Rows from expert 6 of block 3 of the audio encoder, named by matrix and row number. Rows with one number belong to one neuron. Each number is 50 + 10 x the weight over its row's rms, rounded and kept within 0 to 99. All counts start at 0. After the name is the row's rms in percent of the matrix's.
# up: expert up (encoder.blocks.3.mlp.up, 32x96x192), inputs 0-95
# down: expert down (encoder.blocks.3.mlp.down, 32x192x96, transposed), outputs 0-95
up.1 104:60 45 55 48 48 40 42 41 55 44 47 48 65 36 31 47 50 44 56 52 42 54 63 41 49 35 43 30 47 46 50 37 42 43 69 38 40 47 45 58 60 55 48 38 39 54 47 47 36 52 61 34 46 40 39 38 44 30 48 55 35 43 58 32 53 49 52 45 52 62 31 57 67 48 46 48 74 43 42 52 43 44 33 40 52 45 53 38 36 34 53 47 54 56 41 57
down.1 100:43 49 49 65 45 49 43 54 42 51 49 59 52 47 55 64 79 32 53 51 43 48 52 61 41 47 53 72 35 44 64 38 47 52 44 53 56 49 64 54 44 58 54 50 51 45 30 45 41 51 58 46 38 55 49 58 62 49 58 64 50 37 59 58 56 59 69 32 35 54 51 31 53 63 59 51 55 47 27 50 58 51 40 52 46 43 41 48 46 62 57 52 39 44 52 56
up.2 142:39 62 57 44 56 32 44 55 50 57 63 48 59 38 46 53 43 53 73 52 40 33 40 54 72 50 34 44 37 42 51 72 52 52 37 45 50 58 66 53 62 64 45 77 59 51 37 59 37 59 52 43 43 35 49 62 56 73 43 52 47 58 59 51 58 44 44 53 50 46 35 43 48 41 44 67 60 53 43 38 50 50 53 68 48 30 60 57 42 67 53 63 45 37 46 49
down.2 148:42 46 63 79 66 46 45 48 54 34 50 49 41 48 56 57 62 45 63 70 52 32 59 51 52 52 56 50 49 47 56 57 55 46 51 54 67 53 42 47 52 53 49 30 65 49 36 47 43 35 57 49 53 39 57 53 52 55 49 46 31 60 51 46 53 44 46 75 49 51 45 47 49 26 57 43 43 58 55 47 60 48 32 66 50 60 59 41 51 58 29 53 47 32 47 68
up.3 125:38 42 53 55 52 59 35 57 54 35 71 63 55 63 38 49 52 44 38 71 56 59 49 58 48 54 50 53 38 47 35 44 64 48 51 48 53 59 50 62 50 41 57 30 46 36 47 73 61 49 32 62 61 50 42 32 58 68 63 44 64 45 63 57 50 40 54 57 42 54 73 44 69 60 38 68 47 45 69 45 43 55 39 52 53 56 42 48 55 53 35 29 59 58 52 49
down.3 114:62 45 61 39 37 52 55 43 53 68 53 42 53 58 60 48 39 31 44 57 51 41 49 59 56 43 50 44 63 45 55 45 54 32 71 50 51 44 24 38 38 50 52 65 48 63 64 52 59 54 52 53 35 40 70 47 61 65 24 60 58 62 70 47 52 45 49 49 60 54 41 60 48 41 62 52 59 54 56 38 42 53 62 50 36 45 39 46 42 55 48 52 48 54 38 55
up.4 075:70 35 52 46 40 56 35 45 50 60 48 44 37 66 59 64 51 43 41 55 50 56 64 43 32 40 59 40 30 51 45 49 33 60 31 46 31 48 67 46 39 48 42 47 32 63 64 46 70 66 47 52 40 42 58 73 56 56 47 40 56 52 55 60 46 57 49 21 59 48 43 41 55 46 50 25 42 54 52 54 43 58 41 50 46 41 51 42 46 48 45 51 51 37 57 46
down.4 082:57 39 53 72 58 49 49 35 51 39 50 50 54 43 43 50 52 59 42 53 36 44 55 56 52 63 48 63 62 47 42 59 45 44 41 45 40 52 41 49 62 56 46 58 55 48 53 45 57 54 50 58 48 66 52 34 44 36 57 56 28 63 55 53 47 47 47 40 64 31 54 59 30 54 51 37 64 46 68 56 56 41 32 51 64 27 31 56 45 37 42 40 54 50 39 58
up.5 129:68 51 33 51 75 45 43 57 54 46 44 49 54 45 77 43 44 56 45 49 56 50 61 53 53 41 60 48 40 47 54 57 32 55 52 53 54 35 36 56 46 42 53 67 41 70 25 64 53 53 57 58 62 43 56 49 64 49 37 42 58 51 38 47 33 54 75 43 47 47 42 48 42 49 54 60 42 40 46 43 55 63 30 41 57 48 60 42 54 54 48 61 54 47 47 49
down.5 126:44 50 40 49 50 42 39 52 40 52 53 47 60 47 66 53 11 83 52 32 51 58 52 51 46 47 57 58 32 52 58 46 44 68 49 70 40 49 48 60 57 75 55 52 49 66 43 40 66 49 55 43 50 24 63 61 63 48 39 42 65 46 52 43 56 57 72 33 60 60 49 45 49 40 56 58 66 48 40 55 56 48 48 35 37 52 65 49 57 57 57 52 58 62 46 60
up.6 040:50 58 42 31 56 47 46 54 47 48 61 48 63 57 61 62 59 58 56 50 52 50 49 74 45 59 32 48 43 55 48 40 68 48 55 39 42 47 44 51 40 44 34 39 44 69 34 48 50 38 53 36 39 72 53 40 52 49 70 45 46 61 44 37 57 55 50 44 53 65 33 43 40 36 37 52 39 40 43 63 57 57 42 50 57 40 44 53 58 56 51 51 54 64 37 46
down.6 044:53 63 55 45 51 50 35 44 49 51 49 64 60 59 31 56 52 54 51 35 53 63 39 48 58 59 54 50 37 34 30 40 52 61 36 55 58 71 46 53 59 44 46 68 53 40 41 58 26 48 52 35 49 43 32 54 54 56 71 55 40 63 44 56 54 48 32 51 37 43 58 58 73 40 55 43 48 29 58 51 43 52 75 63 39 57 60 51 47 64 53 53 53 34 38 63
up.7 094:59 65 43 50 57 48 54 43 57 33 50 62 57 43 51 66 45 48 62 69 58 40 50 56 35 64 42 55 53 62 35 39 42 55 47 47 47 38 43 55 66 31 37 29 52 50 46 61 45 53 51 61 65 62 47 50 52 62 73 45 50 61 37 49 63 57 58 58 47 56 62 41 53 60 45 61 41 59 56 55 49 48 50 69 61 61 42 39 22 44 42 51 70 67 46 52
down.7 091:49 43 38 63 46 43 43 56 51 49 52 54 47 36 42 59 57 35 47 37 54 36 56 45 49 41 51 72 58 59 50 57 38 53 51 48 44 40 59 39 49 44 54 56 53 41 36 51 56 35 41 31 52 53 73 41 48 61 75 59 39 50 27 50 51 42 48 56 61 61 57 54 50 65 57 34 52 58 58 60 50 37 50 63 63 48 41 35 49 47 55 55 60 47 48 36
up.8 099:68 51 51 63 55 34 56 66 47 56 45 53 22 36 36 50 58 54 43 43 42 54 63 52 56 53 48 57 58 54 41 59 37 47 30 45 56 37 39 47 48 31 57 46 41 78 27 61 35 48 43 51 65 60 48 50 46 45 39 42 68 42 51 62 64 46 52 46 35 61 45 48 59 44 69 53 34 68 58 78 61 51 59 43 43 59 53 46 60 62 70 40 65 35 49 57
down.8 098:49 47 50 23 51 48 42 53 44 59 48 48 60 45 56 38 59 43 53 45 45 74 56 55 45 68 69 45 50 46 47 51 58 38 44 45 57 45 70 44 56 57 56 50 49 67 43 54 54 54 50 37 51 70 48 44 29 64 44 53 36 42 47 63 55 62 33 53 57 38 57 44 47 61 45 47 38 52 62 47 49 41 33 55 41 40 77 55 48 49 42 55 67 38 46 32
up.9 121:53 45 50 39 58 50 62 56 55 41 46 41 39 48 35 56 60 48 43 48 54 39 56 55 32 57 50 53 36 53 52 72 46 45 50 54 62 51 52 41 43 56 67 62 59 36 66 64 47 40 46 45 31 45 52 40 36 62 44 38 32 76 36 52 41 41 50 40 61 49 17 45 35 61 47 50 40 35 62 47 40 33 50 60 54 28 42 49 63 46 39 49 51 53 45 50
down.9 121:27 53 58 38 67 47 55 56 36 47 44 54 48 56 41 52 49 70 44 57 49 45 46 53 65 47 64 49 57 55 31 37 47 44 36 49 43 48 60 63 51 34 46 54 62 35 62 61 60 61 45 48 51 32 23 58 66 55 48 39 67 38 38 35 45 60 50 38 61 39 42 60 50 49 62 51 46 56 43 62 51 59 37 51 40 57 59 34 48 42 60 52 43 41 50 44
up.10 108:33 60 51 45 51 71 61 58 45 45 42 49 45 34 36 60 51 53 37 44 47 38 35 55 52 51 61 49 64 52 60 45 50 58 47 46 40 33 34 47 47 45 48 37 36 59 57 54 57 43 48 57 41 51 67 40 41 65 49 57 46 63 40 53 59 50 51 47 48 52 37 52 38 50 52 69 48 36 41 51 48 56 41 54 37 53 56 44 40 67 48 34 64 52 56 46
down.10 109:43 56 44 50 42 49 62 49 40 32 52 52 58 55 38 29 47 66 50 60 52 51 54 53 46 59 50 54 41 59 63 43 44 39 52 55 56 41 46 78 75 54 48 53 35 51 39 31 41 59 41 62 53 47 33 38 46 41 47 42 49 40 41 46 48 54 60 38 64 54 62 37 54 69 54 58 57 54 52 56 48 49 56 72 45 49 59 50 50 53 60 53 54 47 47 52
up.11 052:50 47 47 36 34 63 47 37 36 56 54 37 44 47 41 43 48 59 60 55 47 60 49 66 63 47 54 56 54 53 56 35 55 49 41 47 47 25 37 42 61 61 51 32 39 49 49 49 82 61 45 40 51 63 33 59 24 60 36 56 58 44 43 54 44 55 54 68 47 54 46 51 61 49 51 58 41 35 41 45 39 59 40 36 43 43 57 59 36 50 52 59 42 35 48 36
down.11 052:48 64 57 53 52 54 53 55 55 45 41 39 63 60 48 47 37 43 56 79 29 59 40 48 53 66 37 51 50 53 58 52 65 37 64 66 61 59 56 68 40 41 58 44 58 51 30 47 52 60 42 56 48 57 51 48 50 59 60 35 36 61 56 88 39 51 44 36 49 61 50 51 44 61 43 56 56 45 58 57 48 38 45 49 50 44 46 67 46 56 52 36 50 63 53 49
up.12 092:48 74 43 50 48 49 87 52 35 47 45 62 49 51 36 49 61 56 46 45 44 45 44 38 69 53 58 54 58 40 68 58 28 41 48 49 41 50 49 55 54 58 28 67 49 62 38 59 35 67 60 49 53 44 35 59 53 53 45 63 36 39 71 39 58 36 25 55 34 44 43 45 50 52 43 40 63 41 39 44 48 52 51 48 43 35 64 51 63 74 42 30 55 61 61 49
down.12 099:32 50 56 38 42 44 58 54 44 58 57 38 45 45 55 50 42 63 58 42 57 44 60 62 40 56 63 58 73 49 48 53 43 45 45 35 49 44 47 51 52 30 44 63 43 42 69 50 54 62 36 66 51 41 50 45 53 43 52 56 40 65 53 49 62 59 49 30 63 29 35 37 58 29 49 53 54 50 43 27 50 49 50 38 57 54 55 53 47 50 43 50 59 52 50 50
up.13 089:51 56 49 58 43 64 76 54 33 51 54 37 40 46 51 48 57 51 67 45 57 69 43 53 47 33 48 56 67 69 38 51 58 44 55 52 64 37 55 67 38 47 35 55 54 67 54 62 65 84 42 65 29 58 43 50 70 40 50 46 41 61 54 51 47 53 45 44 48 53 54 38 60 51 59 46 38 47 44 49 50 46 53 45 53 38 49 55 25 37 42 50 46 64 46 40
down.13 088:50 45 27 70 63 40 63 57 45 50 47 42 68 47 58 43 47 39 40 55 74 60 45 39 70 57 57 60 58 53 46 33 48 36 33 48 44 44 68 55 45 48 43 56 62 48 48 48 58 54 46 47 53 50 39 40 51 53 61 54 37 72 38 41 52 48 38 49 54 39 47 51 55 48 49 43 64 50 37 61 43 59 46 75 37 61 60 41 50 41 60 45 62 63 62 57
up.14 115:41 67 41 64 33 41 40 51 55 36 24 59 44 43 41 54 50 51 31 46 57 48 57 53 50 45 66 46 33 51 51 31 51 54 46 52 51 32 30 48 57 51 33 56 53 61 48 45 49 41 36 44 51 57 57 34 54 27 41 50 46 25 47 49 57 58 69 50 50 47 47 47 48 43 51 46 54 50 53 49 54 46 59 45 54 46 48 41 52 49 36 47 55 51 58 51
down.14 121:66 45 32 31 58 56 49 55 53 70 51 42 58 42 48 54 84 47 54 56 57 78 55 44 57 48 33 37 39 46 51 49 47 60 49 55 48 54 55 69 32 47 53 48 47 49 51 39 66 49 50 49 39 54 59 33 61 51 58 52 51 47 62 64 51 40 50 25 58 48 45 60 48 44 45 48 61 50 57 62 44 44 40 53 64 49 51 26 49 53 32 49 60 53 64 42
up.15 105:52 51 58 54 49 21 40 37 54 41 55 41 42 52 49 47 38 45 61 62 50 48 38 74 48 59 50 83 50 28 36 33 61 63 41 46 61 56 56 46 51 58 64 48 62 35 34 33 24 53 62 66 58 51 54 40 44 61 56 43 57 50 40 65 57 51 48 44 48 53 59 49 55 45 52 45 50 63 45 48 53 56 55 53 49 48 54 48 48 63 52 60 45 45 29 52
down.15 105:50 53 59 33 55 58 49 54 52 50 40 31 49 47 57 38 66 48 43 68 42 66 40 55 45 49 56 62 35 52 59 74 48 42 36 55 67 54 54 38 41 48 43 61 34 48 39 51 53 57 45 42 50 46 52 78 51 42 33 66 40 64 56 52 42 46 40 46 59 54 50 46 47 50 46 56 64 58 55 31 60 59 50 58 43 46 53 39 49 54 42 42 39 41 38 55
up.16 100:42 55 51 55 49 71 43 43 56 54 30 47 61 51 56 44 35 42 46 56 58 38 48 26 42 35 78 43 42 46 61 54 45 51 38 48 63 68 64 45 52 51 32 36 48 49 46 57 53 54 45 40 39 39 51 46 46 37 27 45 38 30 38 32 49 44 48 49 45 53 32 48 41 42 45 62 40 42 52 54 50 44 42 62 43 33 52 64 51 60 37 46 50 56 46 31
down.16 102:49 52 42 22 49 66 36 63 52 42 47 50 45 50 44 48 60 52 37 70 50 43 37 50 44 47 62 62 34 48 31 39 41 37 62 59 48 45 70 32 44 40 44 18 50 55 40 45 51 61 43 47 50 47 66 39 58 56 53 48 53 56 60 64 57 46 61 53 38 53 66 38 45 55 45 52 56 58 45 49 52 51 46 52 62 52 45 53 49 44 20 41 65 54 44 60
up.17 116:41 58 50 38 65 48 34 49 48 32 62 35 48 56 39 58 67 47 63 35 49 51 61 49 32 35 42 53 44 56 41 52 60 54 52 50 36 38 46 56 47 41 32 25 56 27 51 65 59 40 60 47 62 62 64 38 55 55 38 45 58 61 38 58 54 55 41 45 54 37 59 47 42 48 53 51 57 49 48 42 52 37 48 31 35 30 51 69 46 50 51 47 44 64 30 51
down.17 122:31 54 39 46 59 60 51 49 65 43 52 60 50 66 44 57 43 56 40 31 55 74 50 49 47 50 50 49 56 51 53 45 54 45 54 43 61 53 64 62 60 53 43 57 60 39 38 59 43 43 45 41 47 64 47 36 51 67 60 44 46 44 73 44 45 61 64 51 74 38 46 78 47 60 41 45 41 57 42 72 55 38 47 47 60 55 43 72 59 63 53 50 47 56 47 53
up.18 132:35 41 54 31 40 43 51 68 55 25 58 47 53 54 55 36 53 60 33 52 71 78 56 55 54 60 55 57 40 51 53 26 43 45 43 40 40 37 47 37 39 38 58 48 48 51 44 43 55 55 43 50 63 50 50 22 48 46 44 47 33 65 41 35 52 59 69 53 52 44 36 46 56 26 48 55 36 41 45 52 49 52 62 51 57 52 48 48 42 55 31 57 51 42 48 53
down.18 130:47 49 58 36 34 61 61 49 57 54 53 58 49 45 62 54 51 36 52 77 63 61 51 54 57 67 56 48 38 49 50 34 42 52 45 65 50 48 29 57 63 60 45 31 59 49 62 37 47 58 43 55 55 39 61 61 48 44 50 64 53 43 57 65 47 63 50 47 63 70 39 49 50 52 80 58 58 57 74 56 53 57 70 38 54 44 53 50 47 41 41 49 49 45 52 35
up.19 092:34 45 52 53 35 46 40 42 47 46 58 44 55 52 46 47 52 56 75 35 52 49 44 67 30 47 41 74 48 47 52 50 57 61 49 59 56 41 45 60 66 57 44 61 40 49 46 64 40 66 58 44 73 60 29 57 47 69 60 50 69 53 49 55 59 47 56 52 37 39 43 58 34 63 58 65 56 59 49 63 49 43 47 56 53 50 57 59 36 38 41 66 56 42 58 47
down.19 089:32 55 47 70 62 51 55 61 57 69 52 41 56 58 61 42 36 57 40 43 48 56 44 28 46 47 59 43 61 51 51 61 39 50 36 15 57 51 58 47 50 59 47 47 54 41 30 60 38 44 62 43 62 57 58 64 50 56 37 53 49 65 45 50 43 47 59 53 61 38 44 39 50 54 44 49 55 55 41 49 52 45 52 71 53 49 45 38 57 49 62 41 43 55 45 39
up.20 130:77 30 59 55 39 54 42 47 41 49 49 42 51 48 51 55 58 51 44 59 48 20 43 52 58 33 44 57 36 51 48 63 43 35 44 54 45 32 51 50 51 66 42 39 38 59 49 72 60 61 50 36 59 58 58 42 55 47 46 39 44 64 64 52 59 54 53 57 45 57 60 42 24 66 60 59 50 48 61 48 58 43 47 49 40 58 61 39 50 43 37 82 48 49 51 58
down.20 132:55 50 48 55 22 46 37 48 48 36 47 51 50 44 61 39 68 55 47 52 44 75 61 45 39 39 59 69 52 41 32 42 65 46 43 37 54 53 30 41 32 49 55 46 60 64 36 56 44 51 56 38 48 65 58 40 53 54 40 52 46 42 79 54 50 44 57 43 28 53 42 47 48 39 53 51 49 53 54 53 55 52 37 51 59 50 52 43 55 41 58 52 57 45 48 78
up.21 125:44 32 50 51 48 57 55 34 56 45 40 39 40 65 42 58 51 48 46 49 61 49 38 25 40 42 71 50 47 52 62 60 52 45 67 59 39 57 31 51 40 70 44 31 52 34 53 50 45 67 49 49 44 56 59 52 29 55 29 50 73 42 45 44 52 53 40 51 45 53 46 51 45 62 48 42 31 44 46 54 51 42 53 49 49 46 46 54 48 38 53 71 59 59 49 50
down.21 130:40 55 47 39 74 73 41 49 50 39 47 56 30 46 52 55 64 52 43 44 50 51 51 44 56 37 47 67 56 45 47 67 56 68 37 37 41 45 71 38 57 43 52 34 62 31 39 45 48 43 55 65 56 65 43 63 37 62 73 47 60 41 55 63 39 41 48 38 39 50 42 59 54 47 48 52 56 49 55 57 44 32 42 38 56 48 31 38 44 48 57 55 50 66 50 49
up.22 051:54 56 47 49 49 64 44 51 72 45 52 45 54 52 48 44 65 40 37 35 45 54 56 40 41 53 51 29 34 42 71 48 58 43 57 53 39 42 45 50 56 47 38 40 55 37 40 65 23 32 33 45 54 44 50 59 46 43 48 45 61 30 48 46 52 55 52 43 52 50 18 57 49 38 45 49 58 46 64 35 46 59 38 33 52 33 31 72 40 47 47 45 61 57 49 39
down.22 049:51 49 67 48 60 50 47 62 70 69 52 51 41 52 60 32 63 54 46 47 45 59 53 44 41 59 56 44 50 47 52 50 43 36 55 57 43 60 44 48 51 51 44 61 46 53 43 55 32 52 50 31 50 34 31 38 41 50 45 44 36 55 56 61 41 56 53 66 55 53 42 50 44 39 41 48 43 49 53 30 51 36 52 51 58 46 59 66 47 68 31 61 55 62 57 39
up.23 100:44 47 62 50 43 41 31 54 47 51 50 55 58 53 39 43 51 33 55 38 46 43 29 61 61 49 47 52 75 59 58 37 41 51 46 43 34 48 30 56 54 54 56 28 41 49 43 63 70 46 49 46 63 51 50 44 60 45 46 51 69 56 26 49 45 48 44 47 40 54 55 51 51 54 44 49 49 56 41 51 41 47 43 55 54 43 56 46 56 49 23 55 47 61 47 38
down.23 105:52 51 76 53 25 51 56 51 40 43 48 52 56 44 38 22 42 29 54 56 54 22 56 56 48 64 44 73 35 51 45 38 38 51 35 28 56 47 47 60 42 59 43 59 43 45 49 58 60 50 52 49 45 44 60 42 70 38 51 49 34 66 43 59 59 49 48 46 54 50 39 58 48 48 52 73 62 47 72 40 59 35 40 57 64 54 48 59 49 34 40 39 58 42 46 40
up.24 144:56 59 52 69 40 52 29 51 55 42 38 43 46 49 56 52 46 57 76 50 48 72 58 63 58 50 58 38 58 40 45 68 66 51 59 41 62 63 38 44 44 35 39 42 48 48 46 70 54 72 44 63 46 59 45 64 46 57 46 60 68 38 40 51 54 55 57 50 53 51 70 69 50 55 55 59 49 47 53 38 47 49 42 50 39 46 58 53 48 58 41 49 41 49 50 30
down.24 133:47 49 56 48 68 46 44 49 39 80 52 55 41 59 56 60 56 47 38 55 43 26 47 55 46 65 44 44 54 51 42 42 49 55 69 49 51 49 64 51 53 51 47 45 33 46 41 54 44 49 56 52 47 53 17 60 60 47 53 70 49 44 51 51 59 47 39 58 35 38 39 39 51 53 71 48 52 52 44 28 45 41 42 45 41 52 62 43 51 44 47 51 44 35 53 57
up.25 057:47 53 60 48 53 42 49 43 51 46 36 69 71 42 45 29 47 62 41 53 62 54 54 33 44 42 41 50 62 46 74 40 51 50 58 67 57 68 52 59 64 42 55 46 46 40 61 42 28 33 57 56 64 50 54 60 62 66 73 49 55 31 48 52 43 44 52 26 31 41 35 56 59 53 50 54 43 42 52 56 54 43 43 28 41 47 37 57 53 28 39 35 72 63 43 49
down.25 059:47 68 44 29 50 46 51 36 52 51 53 43 69 58 42 50 60 39 59 52 78 57 49 42 69 48 45 58 43 56 54 58 50 44 57 39 46 49 53 45 59 27 42 42 50 45 43 64 47 52 57 66 57 46 60 34 54 49 62 57 67 42 44 62 47 61 56 50 43 55 44 67 57 51 46 61 40 54 28 48 37 47 61 44 37 52 59 50 44 44 34 58 44 81 36 74
up.26 074:43 39 51 54 42 63 64 22 46 35 59 64 47 41 35 46 59 46 70 52 45 36 37 53 37 42 45 51 75 47 62 52 61 49 50 53 45 70 43 54 46 43 60 41 33 51 53 69 39 50 48 41 55 33 49 30 60 47 59 54 72 46 50 51 53 59 46 47 51 55 65 40 61 38 63 49 44 47 42 50 45 44 62 39 42 42 53 31 41 62 40 51 44 56 54 60
down.26 072:40 57 55 46 47 50 56 45 44 37 52 49 46 49 58 62 65 42 53 59 49 35 55 33 46 54 51 52 59 59 58 58 46 61 27 51 54 51 87 78 38 37 52 59 45 37 46 48 46 41 56 33 39 25 56 47 37 61 44 58 51 49 37 43 56 39 53 24 79 24 63 55 53 47 44 65 55 58 53 28 33 42 55 46 42 48 40 45 50 53 59 50 55 51 50 58
up.27 068:34 42 52 53 48 45 40 58 38 36 52 58 50 54 48 52 53 39 38 45 31 49 50 56 66 61 47 50 66 37 61 21 40 50 57 45 35 56 46 62 64 53 54 50 33 47 39 46 47 29 51 33 56 35 55 50 43 48 39 35 44 47 41 42 56 56 63 53 52 54 52 31 43 54 56 45 65 62 39 45 55 40 42 59 47 45 53 60 55 42 41 65 62 46 39 56
down.27 067:42 58 72 60 53 64 35 45 57 45 42 50 51 61 44 50 66 50 31 52 39 49 35 38 55 55 50 34 58 52 45 43 59 24 64 69 60 53 41 39 54 45 36 49 36 63 45 54 67 62 45 57 61 61 43 52 45 50 48 60 56 43 55 62 53 41 62 40 55 47 49 41 47 49 68 47 55 52 50 34 46 53 72 49 44 68 44 60 50 44 55 49 59 43 57 54
up.28 120:55 46 52 52 54 34 52 78 40 48 66 53 52 58 28 54 48 43 37 53 51 51 39 58 44 55 65 44 55 69 59 50 45 47 61 48 47 66 40 47 45 62 44 38 61 59 40 45 52 43 59 39 46 43 54 39 34 40 78 46 25 51 69 59 39 51 57 54 44 51 37 55 61 60 49 60 41 56 40 49 48 57 46 53 47 38 47 73 58 46 71 36 37 43 60 40
down.28 119:33 55 55 51 53 50 43 51 49 30 43 53 43 55 22 43 31 31 52 32 39 55 40 49 48 49 38 50 69 41 45 82 54 49 43 44 25 48 56 56 34 41 52 45 79 35 53 56 50 55 45 67 51 37 41 58 46 65 49 52 46 63 44 61 58 59 39 36 40 50 51 55 50 51 62 48 42 50 58 51 50 58 64 63 44 48 49 50 45 63 48 53 69 45 46 52
up.29 059:58 38 52 34 51 57 58 39 43 62 55 37 26 24 51 51 41 53 35 44 50 39 44 43 46 44 35 65 65 59 37 66 55 66 42 57 61 66 61 51 45 45 31 65 25 45 66 45 48 50 66 37 50 44 46 59 48 80 51 44 57 34 34 43 52 49 34 56 46 60 45 40 33 46 51 43 50 41 59 53 50 30 38 43 59 50 51 63 59 52 51 37 66 33 54 51
down.29 058:43 65 45 63 52 52 41 36 46 65 46 41 51 63 51 54 62 70 56 52 48 51 51 42 39 31 57 38 63 50 50 60 63 62 66 63 57 57 59 44 31 33 42 57 52 47 39 38 49 50 49 40 53 36 44 36 43 52 53 64 48 13 38 52 41 51 48 48 45 48 56 57 61 63 50 43 43 50 58 46 66 52 56 58 59 54 63 74 54 54 54 59 42 62 43 73
up.30 086:53 59 48 33 36 37 57 56 49 48 60 44 69 58 33 52 54 42 45 46 44 75 50 51 49 48 33 61 70 69 55 38 63 60 44 49 50 67 58 64 55 43 54 55 31 44 71 48 50 47 49 47 47 60 55 59 69 50 37 44 65 51 62 50 45 41 62 45 59 36 52 33 50 57 41 55 57 45 39 58 42 48 68 58 56 60 49 28 47 40 45 60 42 59 41 37
down.30 097:50 53 48 40 42 46 53 60 57 52 48 52 49 42 35 59 45 50 67 70 59 33 52 51 47 48 60 55 68 44 39 49 54 53 49 40 42 49 43 41 44 64 40 60 45 64 43 47 23 31 44 47 54 33 73 56 37 37 42 52 43 53 29 49 50 48 50 55 34 51 38 67 43 32 60 50 37 53 57 75 50 63 38 66 59 46 42 59 51 53 44 37 55 56 49 33
up.31 118:55 67 53 60 51 34 55 38 60 34 45 43 45 54 23 57 60 42 49 51 44 63 54 42 52 44 46 50 39 38 44 45 70 44 51 51 53 59 49 64 57 63 54 41 55 58 45 25 60 52 47 45 54 41 60 25 57 44 67 56 48 50 60 38 48 42 61 60 55 56 42 53 46 40 49 41 78 56 49 31 46 48 52 56 53 50 45 43 54 58 55 41 44 55 66 49
down.31 120:63 53 59 57 61 54 67 55 52 65 52 37 47 50 77 50 60 48 59 59 50 52 49 49 58 52 51 46 46 51 57 53 46 58 74 64 55 57 74 45 57 46 56 43 55 66 45 45 56 39 40 76 57 50 47 35 53 56 36 37 57 38 44 50 58 54 41 25 64 58 63 59 53 63 35 45 63 51 50 58 48 37 32 48 41 47 56 44 52 59 57 43 40 61 49 58
up.32 098:46 39 43 52 58 46 47 54 41 52 47 38 54 64 52 43 46 61 31 45 44 60 39 75 66 56 67 66 46 47 59 53 58 45 45 41 65 59 47 51 49 35 50 66 56 42 49 33 45 49 47 49 38 29 54 40 53 43 55 43 56 51 48 56 50 56 52 53 44 43 60 41 63 43 58 21 58 59 51 40 49 51 51 32 38 52 58 58 54 42 46 49 37 36 67 35
down.32 096:50 48 50 75 51 42 63 61 55 69 44 44 59 50 37 58 47 50 49 46 41 64 59 53 65 58 62 37 65 48 52 64 55 55 47 33 68 50 39 40 45 37 53 71 43 57 36 59 67 41 34 47 46 64 39 31 53 57 45 66 62 69 36 48 43 59 74 59 54 62 51 57 49 41 48 44 52 51 63 47 48 43 59 51 45 51 52 42 53 67 41 49 36 47 56 66
up.33 083:40 45 58 49 64 42 73 48 33 57 41 56 50 41 61 40 60 46 48 52 44 78 50 35 50 54 42 61 40 57 69 54 53 56 59 46 51 65 62 48 49 54 51 31 40 43 33 58 45 70 44 50 54 51 46 42 47 55 42 48 39 75 61 51 51 56 52 43 48 38 55 58 57 72 43 61 53 47 53 36 57 52 41 57 59 43 60 42 42 44 58 46 47 49 49 58
down.33 078:61 49 55 53 32 55 51 56 63 50 52 48 56 46 45 48 42 55 36 50 71 47 57 56 36 62 56 37 42 47 51 43 73 46 64 52 48 53 40 55 56 54 41 52 43 75 49 62 48 52 51 57 58 64 51 53 42 38 29 51 40 54 66 39 59 45 41 45 25 64 41 56 49 34 63 61 59 59 64 34 52 44 46 35 49 55 54 58 46 60 47 51 40 56 38 53
up.34 119:65 58 48 41 36 47 66 35 49 60 52 61 41 66 45 50 63 52 49 52 62 44 40 57 80 69 45 50 41 58 53 39 38 53 65 47 33 46 39 49 33 48 56 41 62 57 35 35 71 46 48 38 40 71 57 42 48 43 39 55 52 29 49 41 56 43 44 50 45 62 44 42 35 54 47 61 61 47 48 52 45 52 51 36 46 57 63 42 50 65 64 54 52 48 58 62
down.34 113:69 51 39 36 66 36 41 45 42 35 55 46 46 51 59 42 52 76 66 49 50 41 50 47 73 52 45 40 40 49 65 35 60 45 32 38 49 56 35 64 43 49 55 70 41 56 61 43 37 65 54 47 40 47 59 45 53 65 54 59 54 53 43 47 50 45 48 46 63 50 42 54 50 54 54 50 36 49 36 45 55 54 34 55 48 48 37 39 57 57 34 41 48 79 51 67
up.35 102:39 53 51 48 52 39 31 55 51 46 55 44 42 46 57 69 52 59 49 30 51 46 33 52 53 58 46 51 55 64 73 65 52 53 72 45 58 58 31 43 44 44 43 58 48 46 52 48 55 65 41 37 72 57 68 38 40 36 32 45 30 45 68 55 53 55 27 46 37 47 52 67 69 57 53 59 63 61 54 46 55 55 52 43 42 68 46 68 40 54 34 32 49 28 37 45
down.35 101:45 48 39 41 39 46 52 59 52 47 49 36 33 34 50 53 46 37 54 51 63 50 50 45 54 49 52 61 45 48 42 48 52 39 50 62 47 46 70 44 45 44 44 45 62 56 49 52 60 52 39 50 47 48 58 48 67 46 46 48 34 60 36 32 47 47 49 74 51 37 50 47 54 37 46 63 52 41 64 48 53 60 62 47 62 58 32 52 52 43 55 48 71 81 56 43
up.36 076:50 58 42 56 73 54 46 42 48 26 56 59 47 40 40 42 56 49 61 56 58 75 50 37 53 50 49 46 46 53 42 61 54 55 56 47 36 55 50 65 40 50 49 55 62 45 52 64 48 48 49 56 56 49 49 42 29 59 60 55 61 31 50 38 68 45 59 59 41 53 47 54 41 61 46 45 41 60 59 37 43 47 45 44 56 42 34 36 50 42 26 45 36 36 66 48
down.36 088:37 45 49 59 47 40 63 56 45 56 52 59 46 44 39 36 43 47 51 45 39 36 55 60 43 46 49 45 31 49 55 44 29 55 49 36 52 43 53 42 49 60 46 54 39 37 44 46 45 41 67 49 52 66 41 35 58 65 59 49 52 26 57 81 57 63 58 46 49 44 51 68 50 28 43 51 38 39 44 36 45 55 22 54 35 51 48 44 47 58 65 49 40 37 42 43